{
  "input": "log_mel",
  "norm": "batchnorm",
  "stem": "single",
  "init": "torch_default",
  "optimizer": "adamw",
  "lr": 0.0021,
  "grad_clip": 1.0,
  "steps": 19500,
  "epochs": 63.9,
  "lr_schedule": "wsd",
  "weight_decay": 0.0
}
Rows from block 4 of a small audio frame classifier, named by matrix and row number. Each number is 500 + 25 x the weight over its row's rms, rounded and kept within 0 to 999. All counts start at 0. Numbers have three digits each.
After each channel's rows are labels from the 100 clips, of 14976, where the channel reaches its highest value: "peak on" is the class under the peak; "top examples" is what is common among them. Only what is clearly more common there than usual is listed. The data: synthesized solo parts of chorales (CocoChorales).
# conv: width-5 conv, dilation 3 (model.blocks.4.conv.weight, 192x192x5, each kernel summed), inputs 0-191

conv.82:465477533508501457536455513516483514510471501451508506496510511512508475482489494532508521492525480474511540503541516508541486496516500496482534546521513477458469510530527474506456531533510490480477539494476481538510456504509497498528461492526512490520497498525566455470476514518487517521495507460513485513506494485514526499479509523493419518510457486457485500503511488480494494517521513499519485539498446472518502545508482515492470499503490465505528493476476493498473518461533506505469540499456506458492543472505467503506514464491540505454463481508494534493509500483540414522
peak on: silence
top examples: tuba; note A#3; note B3; note C4

conv.0:499411509511492497512467465496501517492516484542490540473494485514537476485467482517518469412479461455481524461515521517546487552529479497521531464527479488488502514484495522467502491486504527509464498497484497478486442529501492505527524487495489473508455498513507480493418489508490498513498458524471521500555514515511513499490487521501478491499503465477493478554484503518498501514488500499494544490515516456550499467532520485494506484502472490484549499454513505513484519461473492474472524499499475476484512527487453504526553483509524479501465455501488508480511466488513503490
peak on: silence
top examples: note B4

conv.45:511490502523508470515530497517509508490483498498481457509482482493512551529496498493504493491544497475476476507549489449544432500418471515510513502525514498490516514487514543486511497534502550490461497476461494493527492450502526484501494484482498491513526515484520514514492508492526522490523485475494527523530509502504499522468489540432524527504522502445519540540527504548513491524471512488513539531519463508524494486515587496491494529473488493455509534478556501510518503494484523497517486519504464518530514525509512490511502516495467427524499458497531483489485469521491533491
peak on: silence
top examples: note B3; tuba; note C4

conv.100:563539495495497490479494484513465491485517493492508495511516515507517501474470505432492515463505478514496499508517522482476481474509536527520450462480544499432464513539545496486514518507526553520498513495465480520502510492503475551451480492487527517436516487508507505496476507512525518536525445543512434465506475515515524506504488494464503541478518501476527506491506519479486546478529506492533544493518514539504517483511484498505479488508447452524497465485479505506436537522479510501526510519467494514455539507509486462499515497504506536539499501500495515537496476496460496508
peak on: F3; C#5
top examples: note C#5; note F3

conv.94:512470519455458488496496526514520479515479480509501499497467515494498480509524532499506508506496573560496494528483500486476530501455524544515481435487459528533527497479490526464499493503543514497512528464489489508499526484488472502482481539499500509491520510497451452500479494518522468511512539517510500493489486490508503503484479486518522538519531473495475557470496497544502497463532518489484482500475517486503481509529483507465519527483518504480472488492492514494517466463479514521523446549506524435523504497487448471505456459518518502538511527461508508526438435495495504453
peak on: F#5
top examples: note F#5; note E5; note D#5

conv.69:492511512540502497462526469496461491480495535497512473504505482503470555486462485484472496504497475484517503490478510461523495461517531419510483502505489486431464494510483506504528481494472494526516494500477481530459496524505496480510470467508434555482504511495575496499511498498499515474515461505510477495495512490519491462487535514500501486485454517490512505494510511485544541508502503529556540517491483446457521482508514493550531520532485486491499494490508510531474498476506507504524534480495431529493512469461478492448525470503507435491483534513486488505487482552523488498
peak on: C4
top examples: note C4; tuba; note A#3; note D4

conv.71:485485500492517502462525491484470487520502468476396478515511499508527468487512488486500477517497514474481494509516505498506508497492468539496457506443525489464500489507469529493509511463514517517533476495485493476519501510523509477464524510478523527444492559485526510529466506502498510502502483542517513486513514524512506476562450512500525506492506470511513515486449507522526511519498498484498493372530553495534496502506516503530499501503476539533479527536493475517498505507496481490490480516464517515486488501510558496525528551505484472495465481488503485529476477522456509504
peak on: A#3
top examples: note A#3; note G#3; bassoon; note F3

conv.38:506496489532494431493475461523482502497477507482494439506512529497494528502492471502490546491526496525498514494534526450539482495469529497513464525507500472434497511524490511488469497518560484508487492522457462544484493461486524498499462492490486545505530501492534427495465514506507495498512481482510459500500477504518532476471497516422500501485525507384487511482501491478486483507509526549512510515524457499515519497498511523507496512455514465461512492496507501504466476463485494513537535523497483490505509509509510479493505473480493516523487494493497500556487473525486502479
peak on: F#5
top examples: note F#5; violin; note E5; instrument: trumpet

conv.92:509448510518487490501512484513485503483516499504495509474495520508496492492490477470510474501538494494488492464522529488530491501501491494508506520511474475510469553508463511506505493513554518462448492491475527467501476491509536495507526482498452507476489522500513489517477474492500522509521510489450482496522505494518403503481472496482429488511505413477464497469452477466470488511498500490511521536510509472477489497524452481511505472447495534461528511489522493519503434499518503484460503508516502488511523573472487505486475465489505491480473453520485479494466454477463461523
peak on: D4; G4
top examples: note C4; note D4; note A#3; cello

conv.123:484532531477511527520515497464510535489486486492514531495497480507555482499496499462528482484478556408490489459496506544503500547525495513501510456487478522562503498462445517475488504501490531506483493495499557492511502540537499490497529505498470499486493529494517496464451482512485529510492518568493483429568517521504485484510501515525498494489505434528476483523500477523526488519516517502491487488494539498494524475481502466505518482477476511457503493488483519509487490468513476453437521533486500506536502512495483461508507512513519510507489479488494496494440485495503518533
peak on: C#4; D4
top examples: note C#4; note C4; cello; note A#3

conv.154:504555510492508541500523510484524472512484485477509527552490506460485503518522517469469504512480538447504506504496486471455520500495471450472524490463517494511511475514487495522487505498483479502523490499513536540494549510492482455517522522513486484518539515507493487509546509499496532465498519520501427511457508506498501447484500495533546506473488516539529502465536483528494479478483492490480446489470549461422520532510503514495508503457521538465499500513493495467491472532530501517519472523444503510488491448512534503530494517488504517538525535502513506487471525491499526555
peak on: D4; C#4
top examples: note D4; note C#4; note D#4; note C4

conv.160:531435448485493488469455493496533507475545438520512504483481523500467515528466494491499518471498503549508504490513492451504472490496510494505458473508496537488503501513491489508529465501522490504505511502505504507487477490502481468540492456519478484501478482513424461500518493473481471457479512468532487526480507492501526483488512495508492500493527529477483491452474473543453462469495533502441526537475482477485474473536466510486459489469506447410526507503487500486535517528498523498510491502506497531480504548486519523486489474492511476505490491487512485515520463552481523474
peak on: B3; F#4
top examples: note B3; note A3; cello; note C#4

conv.96:490453515526467458531473496526494517515497505503491525506518516513485463492511478556509477458476476493525498471511539451518479510524495474505513520506469484475492542502484531512479516500555469506509489530512474483490483526494529510522530509504484485466502488510466458532470477510525473494503511481484492513479503518497474484486478491522434488496464446492494480433462482483472464503494485465506511494502480465512492539482447502532510477460498545487531500463518471495505462495503481520501521480511523474447518508476475492527541469525520509496440486514500483540542460492481423492
peak on: G3
top examples: note A3; note G3; tuba; note E4

conv.146:514439491522506518485429495514484519512538468524492518492512518492465472494465482502534482405503474534490499455502523440501478512497521492518506458500508477515508514506502515507514471514542507501480506494499511480461499506484501484520518476496501465509456489493416446534471491478502479493518479487484490518487512486491500511488438504507471501507517465508510527477440496501478464490486486432454517502497477503523493498525484505502493490464489492451534506474517485517536510521485509507502497489511507498461521541487483485463530492494524496537500454509474501494543460480444494470
peak on: B3
top examples: note B3; note A3; cello; note C4

conv.52:521514512527489492527486502505503524499465507500511512521528479470530534486503516505474542543482505474512497493485496506504568541505557505496579488539508549473510573467539508512517518528526512499520476516510497509527524513502474555508552508497500525511503530493503505510483510511505491533492459564536500509514490500494492553465507509506520513492436495489528511527563503429501508529490491552499545515530515451511509508532512506455483521508522530496514501483507505506477521493483494515503513461478489513460498465498501488552545511483486514534510527524516499476509503484505522517
peak on: C4; F3
top examples: note G3; note C4; cello; note A#3

conv.68:510486489503506534484527513506460483523498531494486504467517494496485452462493517523475481465475455513489499521521523476514511488518496477493432516521496478467495480493495511503504511441476516505496517505490411484479453502493552537454505523474507499481481503502506534475466494498506463487513479505505521462483512499492501438560502512482493475474529485501498487454520528540511539474497511477547479460537546551485486489483514508532499477530487529569485527485531551484469493510477528509515499514528506508492490510496485512484504532493521461438500505491495485515490522483525486453
peak on: A#3; D#4
top examples: note A#3; cello; note G#3; note B3

conv.97:455516520535493538466524501490541495498489511492516548469506514518531499518502511465515506469486488473483494496494519494525525549496505506490569470525476533547480498492504522504510506493499562442448518499502518465501488507510518506532537517492487477523502472491521528522495486502487504499516493524517506499515525510542396508473527497502541505511522519506530502537527494484526517487526531530491511523499513536497505478502536425474537525507516488491555539444529545513516468488493527465476495500529513513502506503533510491513541515510520477515517484494502506473507539489544539513
peak on: C4
top examples: note C4; note D4; note A#3; note D#4

conv.181:496517509544488480500530511533506502406481453513529461520513529486463559526447505545473494519467537517461481510501505479518422495510453505521457453512501521496523502486491537536508509509505501511538523515549477518516512479474510500498521503480483519504547485516511539526522462475511486461481504477515534539474485545520521509511535464497517531517494534508502484520477476542521465494508492524511506494527504496505475503491532518518488511499528505521467506523540476486522511540489511530541491488539486479497491518494543455499482482518482468536526490479508493520488512512470494477
peak on: silence
top examples: note D3; note F#4; bassoon

conv.128:489492522502522561478456506499510493491538461483492541479531520493506462500483485484502489484508448489478483482500509483461505539487519505483542448510527516545485509518516507514520527500504556454500510518497521476496478499516503518489553514504514443517467483475434502494474493515519508500515493535540468482481503501528482523513488515465535499501551493541535502510501494487468471462527514439453485479512555551516506500511518482470495512474522528493517498507500517491516528532501509469473473510481525482450523520510509484523542515491544477525518430516504502466515520463488517530
peak on: D4; B3
top examples: note A3; note D4; note B3; tuba

conv.156:519497486507477473522492520506517494504444488485520517526489512485534515518481497504455522520518472510492496531521440500486520460462516522470528502500518521493481507519543368500476490519480438501454504481500482536490471418496499498540516477513509468528517466489493472469528506502511496479511505486495468530466503505500490494493513500519506502473472520461483512484563509490489512459514488526480473525478502505468503516503474519488494521488536524519514490494470525456471474511495489503482530497444530473486488441518505499506518479507499471488496557490513508483488501461519499523
peak on: C4
top examples: note C4; bassoon; note D4; note G3

conv.27:530512492499472482506506511525411526492481510507535474521509497508494522460476501487459512536526517533516508518493506529491508497522559498489430508491539501464505533538533490518519470516528485504489532503442478537510512484522457536481487470538511533525517516519526505503525502505538524500508502487533486490457526518516524516450487514509481496518448490469504506499503503460487520497553517526509504513500476470488496533516487530479506516508506504535467446486466514491468521520520515526531498509458542498485525459487494514511443499502505558522508542518478489513506490450455473515
peak on: F3
top examples: note A3; note A#3; note F3; note G3

conv.147:511502502527490474513514475521431487495481483522490418485531524465472493518515486531453506539492519540441508510493526486510492484466553479486473482482494490473532522499461494505485505505550478520488510500486474502468551461470511486447514512493512514507519495484526477528525494507514494506517504481517503518459473499531494522508493486482525517492489502476490518487503490486503491477533500499483458436510529507511488542516509533495512548491530550519471503506491477473496473506496516535528489483475526410468503488487512475512505528512496510509516541480517505529451491414494521495
peak on: A#3; A3
top examples: note A#3; note G#3; cello; note G3

conv.135:468475489494513524437522481502486514495557527437497531483476490515510499432494524493531507512529500534509436505462523470454532468519560508527533458541512501537424515518538515488536499501502534477524503479501520499492498533489485521496514499472467528485478498486526509507502491498502492479508518510501504491496529504522470527484503511520468511503500498519524507500469502467532519500511505452532540547459469482492500457517481469503502497524497510488496450485515535539493506528488502468475488512501500534501504534464453494470502475512483507484451483496491474454526489535499448491
peak on: G3
top examples: note G3; note A3; double bass

conv.138:527521499541508517512487528477439496493456493515502490499555515505514508443529541549500491508513532462474518493514529507509454512545569459492451508515481502487483490480470507519482518506540478539497514519549518437493527514518541504508541538509525523481436499513519494539490529490489478521453513540498516484500488485532512515554504505523445501517478475529477524531509499532508511478496492515519496473497504524524512513508478528573508498512498501542513518508509507513526509499514499505490562480521523487471485514475472523480542529478481478497487502473524517518513490471490485490
peak on: E5; silence
top examples: note E5; note F#5; violin; note D5

conv.182:409475517462504503484494487510556491531494523463478544500467509498502472533526539499479553517482503535535491533505508482501556470507534461481485535499481512505483491507512467510472516462467498503507505476531481518492567492476522491532508529510486495509515487493508487454568513513502519483520575503514482512465486500497499468528526489519520507486526557511484504461499506525482508465492471508512476517453537517435507510487489477517513513510492509501518517511468523500495473479531511507512490509488544520514491487512514513486489524512523561465492515477491507510521526532556524505
peak on: G#3
top examples: note G#3; bassoon; note C#4

conv.124:507527480531461491524505474534495533497484504499522399472502492502494466532482502515493476488509489526477500494506528486520468477457505492512507499521453489495506514515448464473481502512547484522499501490461491529479457495501565495430452483501472497469519512496532448492485520486502490514487465464520429498521497468499464442485521524468525492511499479486499496469501495490520505477500501486519470510483495537505495499516450508537490490491500503500499523516538483478469440464498525479487518488463485508507511523467517489477469487486477437469508502486496503506448489527486536481
peak on: A#3
top examples: note A#3; note G#3; note B3; instrument: tuba

conv.78:506511532463496495547512505511553492464462509505503501496480496475478486522496490505474502537466534491490526485524479509476537525469483527464534475523489500508511567427489481498499495496541532495531487486495504470487528500496541500461546494500505447446504520482468532442495515515508498526501509508486501495493476461492488543515506500459486524535511479523538494493494495530429509472497495483502501499487539523447489537494447478476496520508475541488500526543511434477503526482538482520502484472486507476515485521477516505514470496471482534484522492492485519477480521446542492518
peak on: C#4
top examples: note C#4; bassoon; note D#4; note C4

conv.129:490520504513471496515495512499518494516484478477502569532496518504518489474489497498478505478495431512499497471529411472489519469519438522514474524488489497453460519487532490537483488508497476493517498503494459499512493451494502521530483519482517483488526507484498517498504513502514485451497512496494505519478492487490477479518490484477466502507459507486497523403465507566490482499517483530490506538501513497454501516491478472514500516495490469532532522504529461507494459483502445518529525489524513539494501509514532514518499431509517475418497477512500497528533522518495459491
peak on: G#3
top examples: note G#3; note A#3; bassoon; note B3

conv.4:503527513477509515520534525531500510512509489541519547500514513526504489512511503490513445520481520439522501505529486558496481521581495467516471533501485501539545487486473495524487474492489516482467510501489526478490510486529469496486515513550490493525503508514524519489529499492491566451512524515450512514519527502467492480530512505500480527500526452521446480519495479548476498520515495485492471516514581512431510492510493500509501500471474519507485512501486505502482493499525476490479508557506537507533500521513515512481462522511511561464515496521510491490468547448500495540
peak on: C#4
top examples: note C#4; note D#4; note A#3; instrument: cello

conv.139:517470501511472470483519504514516447490488527524498484469501499499488521487472498508479512478472483508511498520507526471535496511527492501510446504528468481407460524472512534502527491463506529530487507503464430479490456501497507553491526495461502518464497505504514522506462465497504463522517456528507506480508501494482493456519539499494471505494512508448499490473531517513461558508502509542577559495542526499508477480483504484510494478522465503546516520461528514505478500465478509526541497487535489499495512490486456489489515498506521488483481514487503489557514490533523490464
peak on: C#5; D5
top examples: note C#5; note D#5; note D5; note B4

conv.18:454507472481490508512442484510527498510493493491491529492538502501470452495490500519506550550496442511479523508498456493488531474522500475487470539484506484494510500517519490558457500513510484477538527476487477476490521494486479509498543489512540481489490464497406514506549515491501494489511530474516533530444488476486469530530536499492504496493492547523513516480479538517490495487498491498500489496485502529505493522508495492507489491545488497552507539545496418493524508488540496507523489450506527516471514496500489520476464495489484497458514487503504499516584536477498496513
peak on: G#3; A3
top examples: note G#3; tuba; note A3; note A#3

conv.22:496486517517524527455515529488496523482562475496502522544463508490484537488494512509466489506443489539520453500498472498479507478553480459484469467503510512477483534509531480509525507433435492533485473526540484504520567496504475485513485516489484521503481510521518539504550491493500492484473491520515506536483459513518551549536493478531494525495464555515502476508462479539498495488488490470508523499506527456487463467475503528511483514497498488499488471481484503496472548546464505495485496486491471491469497479484532484530511529509454546495525503487532495527511501527512483488
peak on: G#3; G3
top examples: note G#3; note G3; bassoon; note A#3

conv.174:522464475492455499492460490517520489479502462500507505462501526471501483520465522506511494489498517522448489502473485478511506500436530524525507428488468504534508493497479520483513493525544512479494533482450522476490458462477491496516556521522494485513489521501411492543475483501496460498510517495460538504478479484486440511488482486516494514506522455490492524482505491494499488473540511497440497499494506506518482502509469519468499502490515534488506529488501518500533449483480495506503463531501534458499489523485436481453484458485512425503494514495505484492507454489483520473
peak on: B3; F#4
top examples: note B3; cello; note C#4; note F#4

conv.127:527495485512480472512494506511498498506501495503526495526486509499509526509487486513468503523522463521518504505515437493490494388496500508483478548489512491469495512514526442504480489530513422487443494504482494517511501392488472489527465491523495515496521490493523480513539498504520514449511501484470468545474497499490485508481495502514444499490439495460438507458504491506483464503502494506489508559485498460462486506499442530512497507458523515499500488497498479499490473509493482510504533496486500496485494502485488513506474467502497499464498544504507487502480464504489445506
peak on: C5
top examples: note C5; note D5; trumpet

conv.59:510507502443504506486486521438492503519541467482508530514498498525526516505473479520510478479521473535445524518496492498520509488502501506494473499495516502481465477526518493483498501485484491496465524469472511486514455498504487485530524495509527508495504490502516492483489516486510525527499523501538516470514478483453523466519526492515468455461489475486464567468540496553502498502504545505480507501457555465544488499451492536510514447499452491516498510467440496505512510482515492547510506479450492499494486499488424511477480542488514426499479528482499518526475451531502492530
peak on: silence; F#3
top examples: note F#3; cello; note G#3; note A#3

conv.17:603499502461479496501537512502494488493496501530519508470448489489513535496497511449448494506485543531507512511490456527463508450480495545488458475475523519508495501480525444486562466506474543503470513482482510497500491462508458502498517467507510480509504513502485537483516476513510508510503478523521489467491514489482534517501496466524534508519511508461519473514546495526500548495521530524491500520491539483470478501507477504469505505519494511521468488483465534477476544503494544504513485520490511514490529542495507528519473473503534484527522562492480507482440468468505532522
peak on: C#4
top examples: note C#4; note G#3; cello

conv.103:540474509504491492533498503510518527492460496493486449476456529514514498501497482503471496504503521485499514464523500519478458496505436509483514533556504525512489540495517487489493475534514507505523511445457508532490484513491510456496458472555504461478486516472544499455504510537490495512506498482490519532490493442488538521477488511438470498541473517470525484518520492539474517491522499496474479507497483488483484499515501494481469502505516504451516509520479463480510533463545490498512549517469486489507503548457553550516531457506528454455499466519471480464491484490523497482
peak on: C4; silence
top examples: note C4; tuba; bassoon; note G3

conv.77:499499522471507509511504506495525476514515525484493506469505495516508459481500489503477528464488525466522501466506497523472507538504495469477491497562489504511493472500487506496521483519519526498545517472453518569476457543501502494498513501534515475483486522484502517445471512494481484514493475503535502519477480412493523480474498530458502509568502487513559498498526480557448511515525507484496498491492505501480488535501511485482448510516501497498515518491506502509533536467553502510511523528467490467534510482493425514463523522462499489453479490482459514519509510524564476488
peak on: silence
top examples: tuba

conv.84:472513508513494529433505481489519497484530493455488545513490518497527502492457484429468543489505538532508476490498489458498528503531527493489426481462493532497504502505513515526502461483485516512499482468471514511520594502501473494526474498512510523487501539477564501516542496523497521465500505521524458530461465480487487507510488484521503528511483521497527515466431462548513502513545507534480494509492527476456477484508506470497471500468488449503508514489464511511512498488507481488505485513453514513506507504497499486496462543477494542507498504491482484549508484518491524483
peak on: G3
top examples: note G3; bassoon; note A3; note A#3

conv.49:508493500517511494536500509485477565498513476495520478518479520499519520502510518511510472512519555497498466462501490493498460475480527464511484479486485510562529480525479483472514507527527488498461497513488531490497520495511517433509495542513445503517491510539506506516528486507489504450484531463465527530471465525500507540471465487534466511508498466478475496514506442514548456520507497474428457537460469488491508488481501515499487495470522500451457475463491525523498493515474473474456506503495473493522483528482513455483472495519472482493512495477488501446438480517499507495
peak on: B3; silence
top examples: note B3; cello

conv.144:520478478498481520458510497523505489485568511521513547484478511521525520521486510406494493492504474520519489511523502518509524493519528518507493483492508512527507500529523492489514476510514556473422485486478534472515509461512481520498502499518465507494502479514504515495484476517511552487517485530480486501522476523479460505483494502480491507493547465484450502508481489532462512510509485487490543558484552521455491452509490470484489476463476493450515501475508528516483488508498490466481472549488501531523505557511484489491454555494479565495498480470509496491473472502459509528
peak on: B3
top examples: note B3; note A3; tuba; note G#3

conv.105:494468489531421508483440501514515520510536473486510485452493501496516478508484480488510509479508484558505483494466488497515524508499496518494507495505453497531509542527489488516514525498550531468461507496398510475499529457509482519472498512500503486532481525507477482551519501501520482495514474491512498515498516484488434539482494529494527515536502494480514512525455507484514484480528490516456508518501510504551479497531453503459510494500490529512512537491516506506513465458469490468483443484473519510486525526489494508480440506494509516493516490527508509500517469496485553429
peak on: B3
top examples: note C#4; note B3; cello; note E4

conv.48:482516497500493482499523480493542460512433490468502470498487481457497533534482487449480531534497540511484506525455489476497528486455514531465502489453487553491490490496489509512477486530504454509541501477482497540484538475488493488502488497500502495519571524505531467491524518500478499477521523491505474499489496516502490470481520490485539507496497534479509506466532494474525516498495516577490459501461503494437490522524511493474510509494511521473494524533496484467520450464520504511550474492457515511530478458508538485472429522494482494513518535484503515508459503523513549496
peak on: G#3
top examples: note G#3; cello; note A#3; note F#3

conv.21:493513489487527449508510504454459527514502487490451486532512502506495466462524482491517523499493524501507498483526524493525524525514514482502431526478517494434497512509481502497478533431494504545500477495502467520505518511502540483482516506463482522483500524499517448482497502525495506529469507529503476432532510520493542446549480501485537508504523533468510491470425487509494504497492495521525497402513545530524482510493508532532519490490495527509494511515467506495448499509489512497501497493489498521495500501521554519526515537494486532530476485496516485552492523516509538509
peak on: A#3
top examples: note A#3; tuba; note C4; note A3

conv.79:472500487476502473496406534486542526476501471459502544557508518487506486484480517530513531501494503522485475515500451470476522513512495514518505488519515513487449513517557483515485494504481464500548518525508458521499474502491459514522494499469495504503517479524429477463509494495496454471453528504506517522453487518487545514499501485509488508494476540496511497477484492547487451467490516492487533521465473477504514501482474499478476499490517466493515470515469473487499524520480467512498515474477504524472498467486527507508508438507492497486457477526521492517569505565502479483
peak on: G3
top examples: note G3; cello; note A3; note B3

conv.180:474555523503487549491469491497498510532501506445511558516512495499500419503488512527475516467478453521503495529517474482447511471526493471499482550496498500489502488509522453514451532497483513486513495497484472513487528481497477538485469523508524484506501464486529495461539547520522517465493511514507454519457506489494510466501504515482511497494484531521512511442521544545496497458505485474491477528475503547481526499490480487499514504505472472569526482496507496498475491474517489493513521499486537527484491456514498486482514515476525545433509488505500537521549540522524489515
peak on: G#3
top examples: note G#3; note A#3; note F#3; note F4

conv.191:480506490496496482497510469494514508508524499469526456439515471505552484523481486515504490504515434500493499535478509492485463432454532516494533498514492510491494481518488444465520515485511499488446506504455488477481432482512475491475517488515515499445487470507542494492493514508507510484525492500522484492509486508516461507498548507493498494477487482486486493497548525450531516502517509477507510513483495513524510482512464503531498496517485529526502469488484516516491495487490493460449516495415504486490485475483429490479507511510504443420460520489518514488485442536512493510
peak on: A#3
top examples: note A#3; note C4; note G#3; note C#4

conv.32:509520524507505529524513498468444533489451511480520493486519482493524460398513509519509473478531526500509499503485496515458463500516518493496458507485477482528507466473500485466522505471508526514507485500486477481511492531514501534475511508492508495490427535490526544506471497518516461494482477506526540478498493495512504498522494489538497490509483474519518509515542530516584541477498514516519482482500453538514511503510511498511488486556497508598468483481511548500482508497481495463469517490517506517498508456493471501533499472506497490425499520517491487496500515480497501469
peak on: E5
top examples: note E5; note F#5; violin; instrument: flute

conv.125:496504511518495539498472442496436516452501481523485509510515501482515468431477484489518500464471528502490512459497499514510523553546544479524492435468497488509501518517484492491510486509528498521483509510487542517460543533497469469504513516525490518526484535509531458531478515535479513528493473497489517485522487511518476515482452502528448551516480464533506492512413485522522492503549487514473501489494462460510519509536478480519516532504469472478481485469476471512498505481519467494467526520463497513474512527478489484458490493490498515498487497526503527471515501457473480507
peak on: D4
top examples: note D4; cello; note C4; note E4

conv.8:479546503499504461510438486496498535496502484484516493515556505518542461507516479526540538500510486455517501510511504472485484493518561515500463514497514486481510490556495514506467511542550509517521509516457510507481454511539449524475512511523527520443513487523510458517481512506501538486491521536491449504502511502499518504491517506483468502481502489487523480490525500509505490506513497483509530510489485529545542505461476500506500494481483480528513465493464485527473514475506436463475529517449523510464498463522483492485511530507474502489426482469493503549541484549493470536
peak on: F3
top examples: note F3; tuba; note C4; note G3

conv.121:462493513461502528481470519449546491511503491416494582521494484501553493479500486446497562513538493493489495493495450466475557507527524499471490518484502538482455505504540502505528454513509517507519494508483502518480531511513476505543512479494500489476487505484460508477519512496518499463500495525532487504474467522491491493501520505502515499483515524493534512462499504522495504539479511546474510529465491482449535504476506454501472503523456455496529500466463518527501519468514462467515529519463501542504493490503495483476493497499462535494482504467505488523529503548506506469
peak on: G#3; G3
top examples: note G3; note G#3; cello; instrument: bassoon