python train.py --spec_augment=true --num_classes=73 --arch="tdnn" --activation="elu" --optimizer="adamw" --lr=0.0021 --beta1=0.9 --batch_size=128 --epochs=63.9 --lr_schedule="wsd"
Rows from block 4 of a small audio frame classifier, named by matrix and row number. Each number is 50 + 15 x the weight over its row's rms, rounded and kept within 0 to 99. All counts start at 0. After the name is the row's rms in percent of the matrix's.
After each channel's rows are labels from the 100 clips, of 14976, where the channel reaches its highest value: "strongest on" is what is common among them. Only what is clearly more common there than usual is listed. The data: synthesized solo parts of chorales (CocoChorales). In brackets: how many of the 100.
# conv: width-5 conv, dilation 3 (model.blocks.4.conv.weight, 192x192x5, each kernel summed), inputs 0-191

conv.10 110:52 65 70 55 40 55 41 52 47 40 60 55 38 24 44 40 65 33 36 53 33 60 46 37 58 42 51 69 69 41 12 48 70 48 39 48 67 31 69 31 41 08 51 33 59 47 59 60 24 40 09 58 61 55 00 41 24 66 11 61 46 43 55 50 67 80 42 46 53 41 77 54 32 73 59 48 51 44 23 46 30 45 61 46 54 48 42 67 37 51 40 48 54 42 21 49 36 48 43 66 42 46 61 52 47 53 53 13 38 57 56 70 70 48 43 40 48 61 67 49 46 80 53 61 79 58 25 51 62 49 58 30 34 35 03 51 66 50 41 56 54 50 55 54 42 63 62 41 58 41 41 51 56 67 42 52 44 23 38 50 38 56 53 55 42 47 40 63 47 27 37 19 49 47 59 43 49 53 25 52 43 75 46 50 46 71 38 32 75 63 58 15
strongest on: note E4 (73); note D#4 (36); note C#4 (36); note F#4 (30)

conv.31 077:51 38 48 47 43 57 62 32 61 66 59 37 56 62 39 75 51 59 24 67 59 52 29 46 56 38 37 62 52 54 41 58 46 70 37 65 65 48 51 42 45 55 60 41 63 55 30 53 37 60 45 48 72 87 40 59 42 62 44 59 40 69 79 55 32 52 50 46 39 43 45 26 31 20 53 52 56 31 51 71 77 51 36 69 56 43 52 00 54 38 21 72 46 61 25 44 54 62 31 42 79 58 43 50 37 49 53 69 49 42 58 04 63 53 49 79 38 44 42 75 54 26 50 65 26 33 54 58 50 30 23 51 48 47 76 81 54 51 70 69 63 66 24 53 61 39 59 62 38 43 65 55 66 53 44 65 43 61 47 56 67 71 13 72 55 60 29 56 48 69 60 38 57 31 38 60 60 47 48 37 70 25 36 52 44 56 48 64 38 44 65 04
strongest on: note F#5 (47); note E5 (26)

conv.95 109:56 79 48 87 50 70 49 44 42 43 48 63 47 56 58 50 76 29 64 77 63 55 32 70 50 44 48 52 53 71 28 67 31 64 50 57 43 64 53 12 55 39 42 37 69 32 56 54 57 66 54 45 51 62 50 74 70 37 23 48 61 66 60 62 52 19 39 50 34 45 57 45 36 40 51 56 57 61 36 57 56 50 51 57 53 19 51 62 58 45 67 54 48 61 43 26 57 30 17 65 22 65 45 48 51 46 50 54 17 67 47 35 45 38 43 47 75 38 68 54 44 65 57 39 50 50 45 53 50 55 44 51 88 39 00 69 49 52 28 49 66 45 38 50 38 52 54 00 47 55 47 10 79 63 40 49 56 48 32 65 46 65 68 37 77 15 63 58 43 54 61 46 53 42 42 45 49 46 36 55 70 44 39 50 42 60 57 57 54 70 61 31
strongest on: note E4 (48); note D4 (40); note C#4 (32); note B3 (29)

conv.153 126:64 48 54 53 58 60 30 74 40 39 34 55 45 62 70 38 49 38 39 34 27 57 43 65 23 51 64 46 44 40 62 55 58 57 47 30 36 00 54 57 40 64 49 51 66 17 60 61 32 59 51 63 54 13 56 43 55 43 39 90 45 11 19 64 64 77 43 52 68 55 63 42 61 79 48 65 38 51 49 40 27 25 53 45 36 63 43 54 67 46 60 42 57 50 40 62 46 36 48 55 67 31 54 55 53 60 56 58 56 54 52 69 68 53 57 48 59 68 67 41 74 55 52 18 75 70 45 59 46 48 70 56 41 39 36 35 42 35 32 70 58 34 64 54 49 83 48 62 41 22 53 55 49 72 62 45 72 70 46 62 40 48 43 27 50 20 73 58 61 66 19 51 50 44 66 21 49 39 32 51 55 63 50 47 40 00 35 46 55 60 64 47
strongest on: note E4 (97); note D4 (79); viola (37)

conv.56 089:47 92 46 56 53 69 66 45 64 59 27 34 59 37 25 40 53 42 56 79 54 49 18 41 41 62 46 43 39 45 73 63 54 20 34 42 49 54 48 21 26 42 48 52 55 39 62 33 45 25 67 46 33 29 48 64 47 61 78 40 60 61 46 21 57 76 46 39 50 64 51 49 52 55 39 50 33 34 72 59 57 62 58 43 65 53 46 53 36 76 54 60 50 58 73 36 50 55 45 39 22 50 21 50 46 62 56 38 52 53 46 46 54 73 58 44 57 68 65 72 19 31 59 49 48 45 27 60 49 23 46 34 34 43 47 55 30 52 68 70 57 47 69 65 78 50 60 71 48 41 66 85 53 14 45 36 53 55 65 24 58 69 40 42 37 51 67 36 60 51 57 90 44 61 44 26 56 51 07 68 53 41 55 60 53 39 54 69 50 21 46 88
strongest on: note F#5 (88); violin (60); note E5 (43); note F5 (31)

conv.26 098:07 25 48 40 46 19 84 29 61 49 58 71 40 43 63 15 48 26 42 28 42 44 42 40 60 55 55 99 39 65 86 48 72 59 42 57 63 51 52 55 59 64 43 40 34 49 39 54 48 62 24 60 45 62 70 34 34 48 52 32 47 52 60 13 46 81 50 52 49 13 59 45 58 50 52 64 26 39 39 59 37 46 55 47 53 48 52 53 38 19 59 56 48 49 22 48 35 82 32 70 85 57 34 38 48 61 80 66 48 62 52 37 32 51 54 52 55 37 36 48 41 44 50 40 43 25 57 50 52 51 44 28 43 42 41 46 58 53 64 52 50 56 45 50 61 54 75 69 41 39 42 83 43 28 43 65 55 36 58 43 52 60 46 38 32 49 40 67 39 53 40 75 48 59 39 44 47 42 54 21 35 38 38 40 42 62 59 51 84 71 31 25
strongest on: note F#5 (30); note E5 (28)

conv.112 088:32 99 58 53 81 47 68 43 48 00 42 75 61 35 34 25 54 21 69 72 40 61 73 54 30 63 53 70 71 57 56 45 75 18 55 38 46 52 46 48 24 20 49 61 73 47 44 35 55 45 47 38 53 54 38 58 45 56 40 32 63 50 51 42 47 63 49 63 39 64 48 54 60 61 52 44 36 46 61 64 45 60 71 26 56 54 56 98 52 34 53 57 45 56 63 35 27 70 60 62 53 19 44 45 57 50 65 67 57 65 55 51 33 43 51 09 45 60 53 46 62 59 43 44 74 35 51 50 56 49 50 38 49 26 33 78 53 52 59 24 58 55 60 60 57 52 60 35 67 35 30 55 48 33 59 49 60 31 46 38 46 36 79 43 46 22 67 72 41 16 53 37 51 56 46 42 64 42 49 39 30 24 43 55 53 52 44 68 81 69 41 67
strongest on: note F#5 (42); note E5 (39); note D#5 (36); note F5 (25)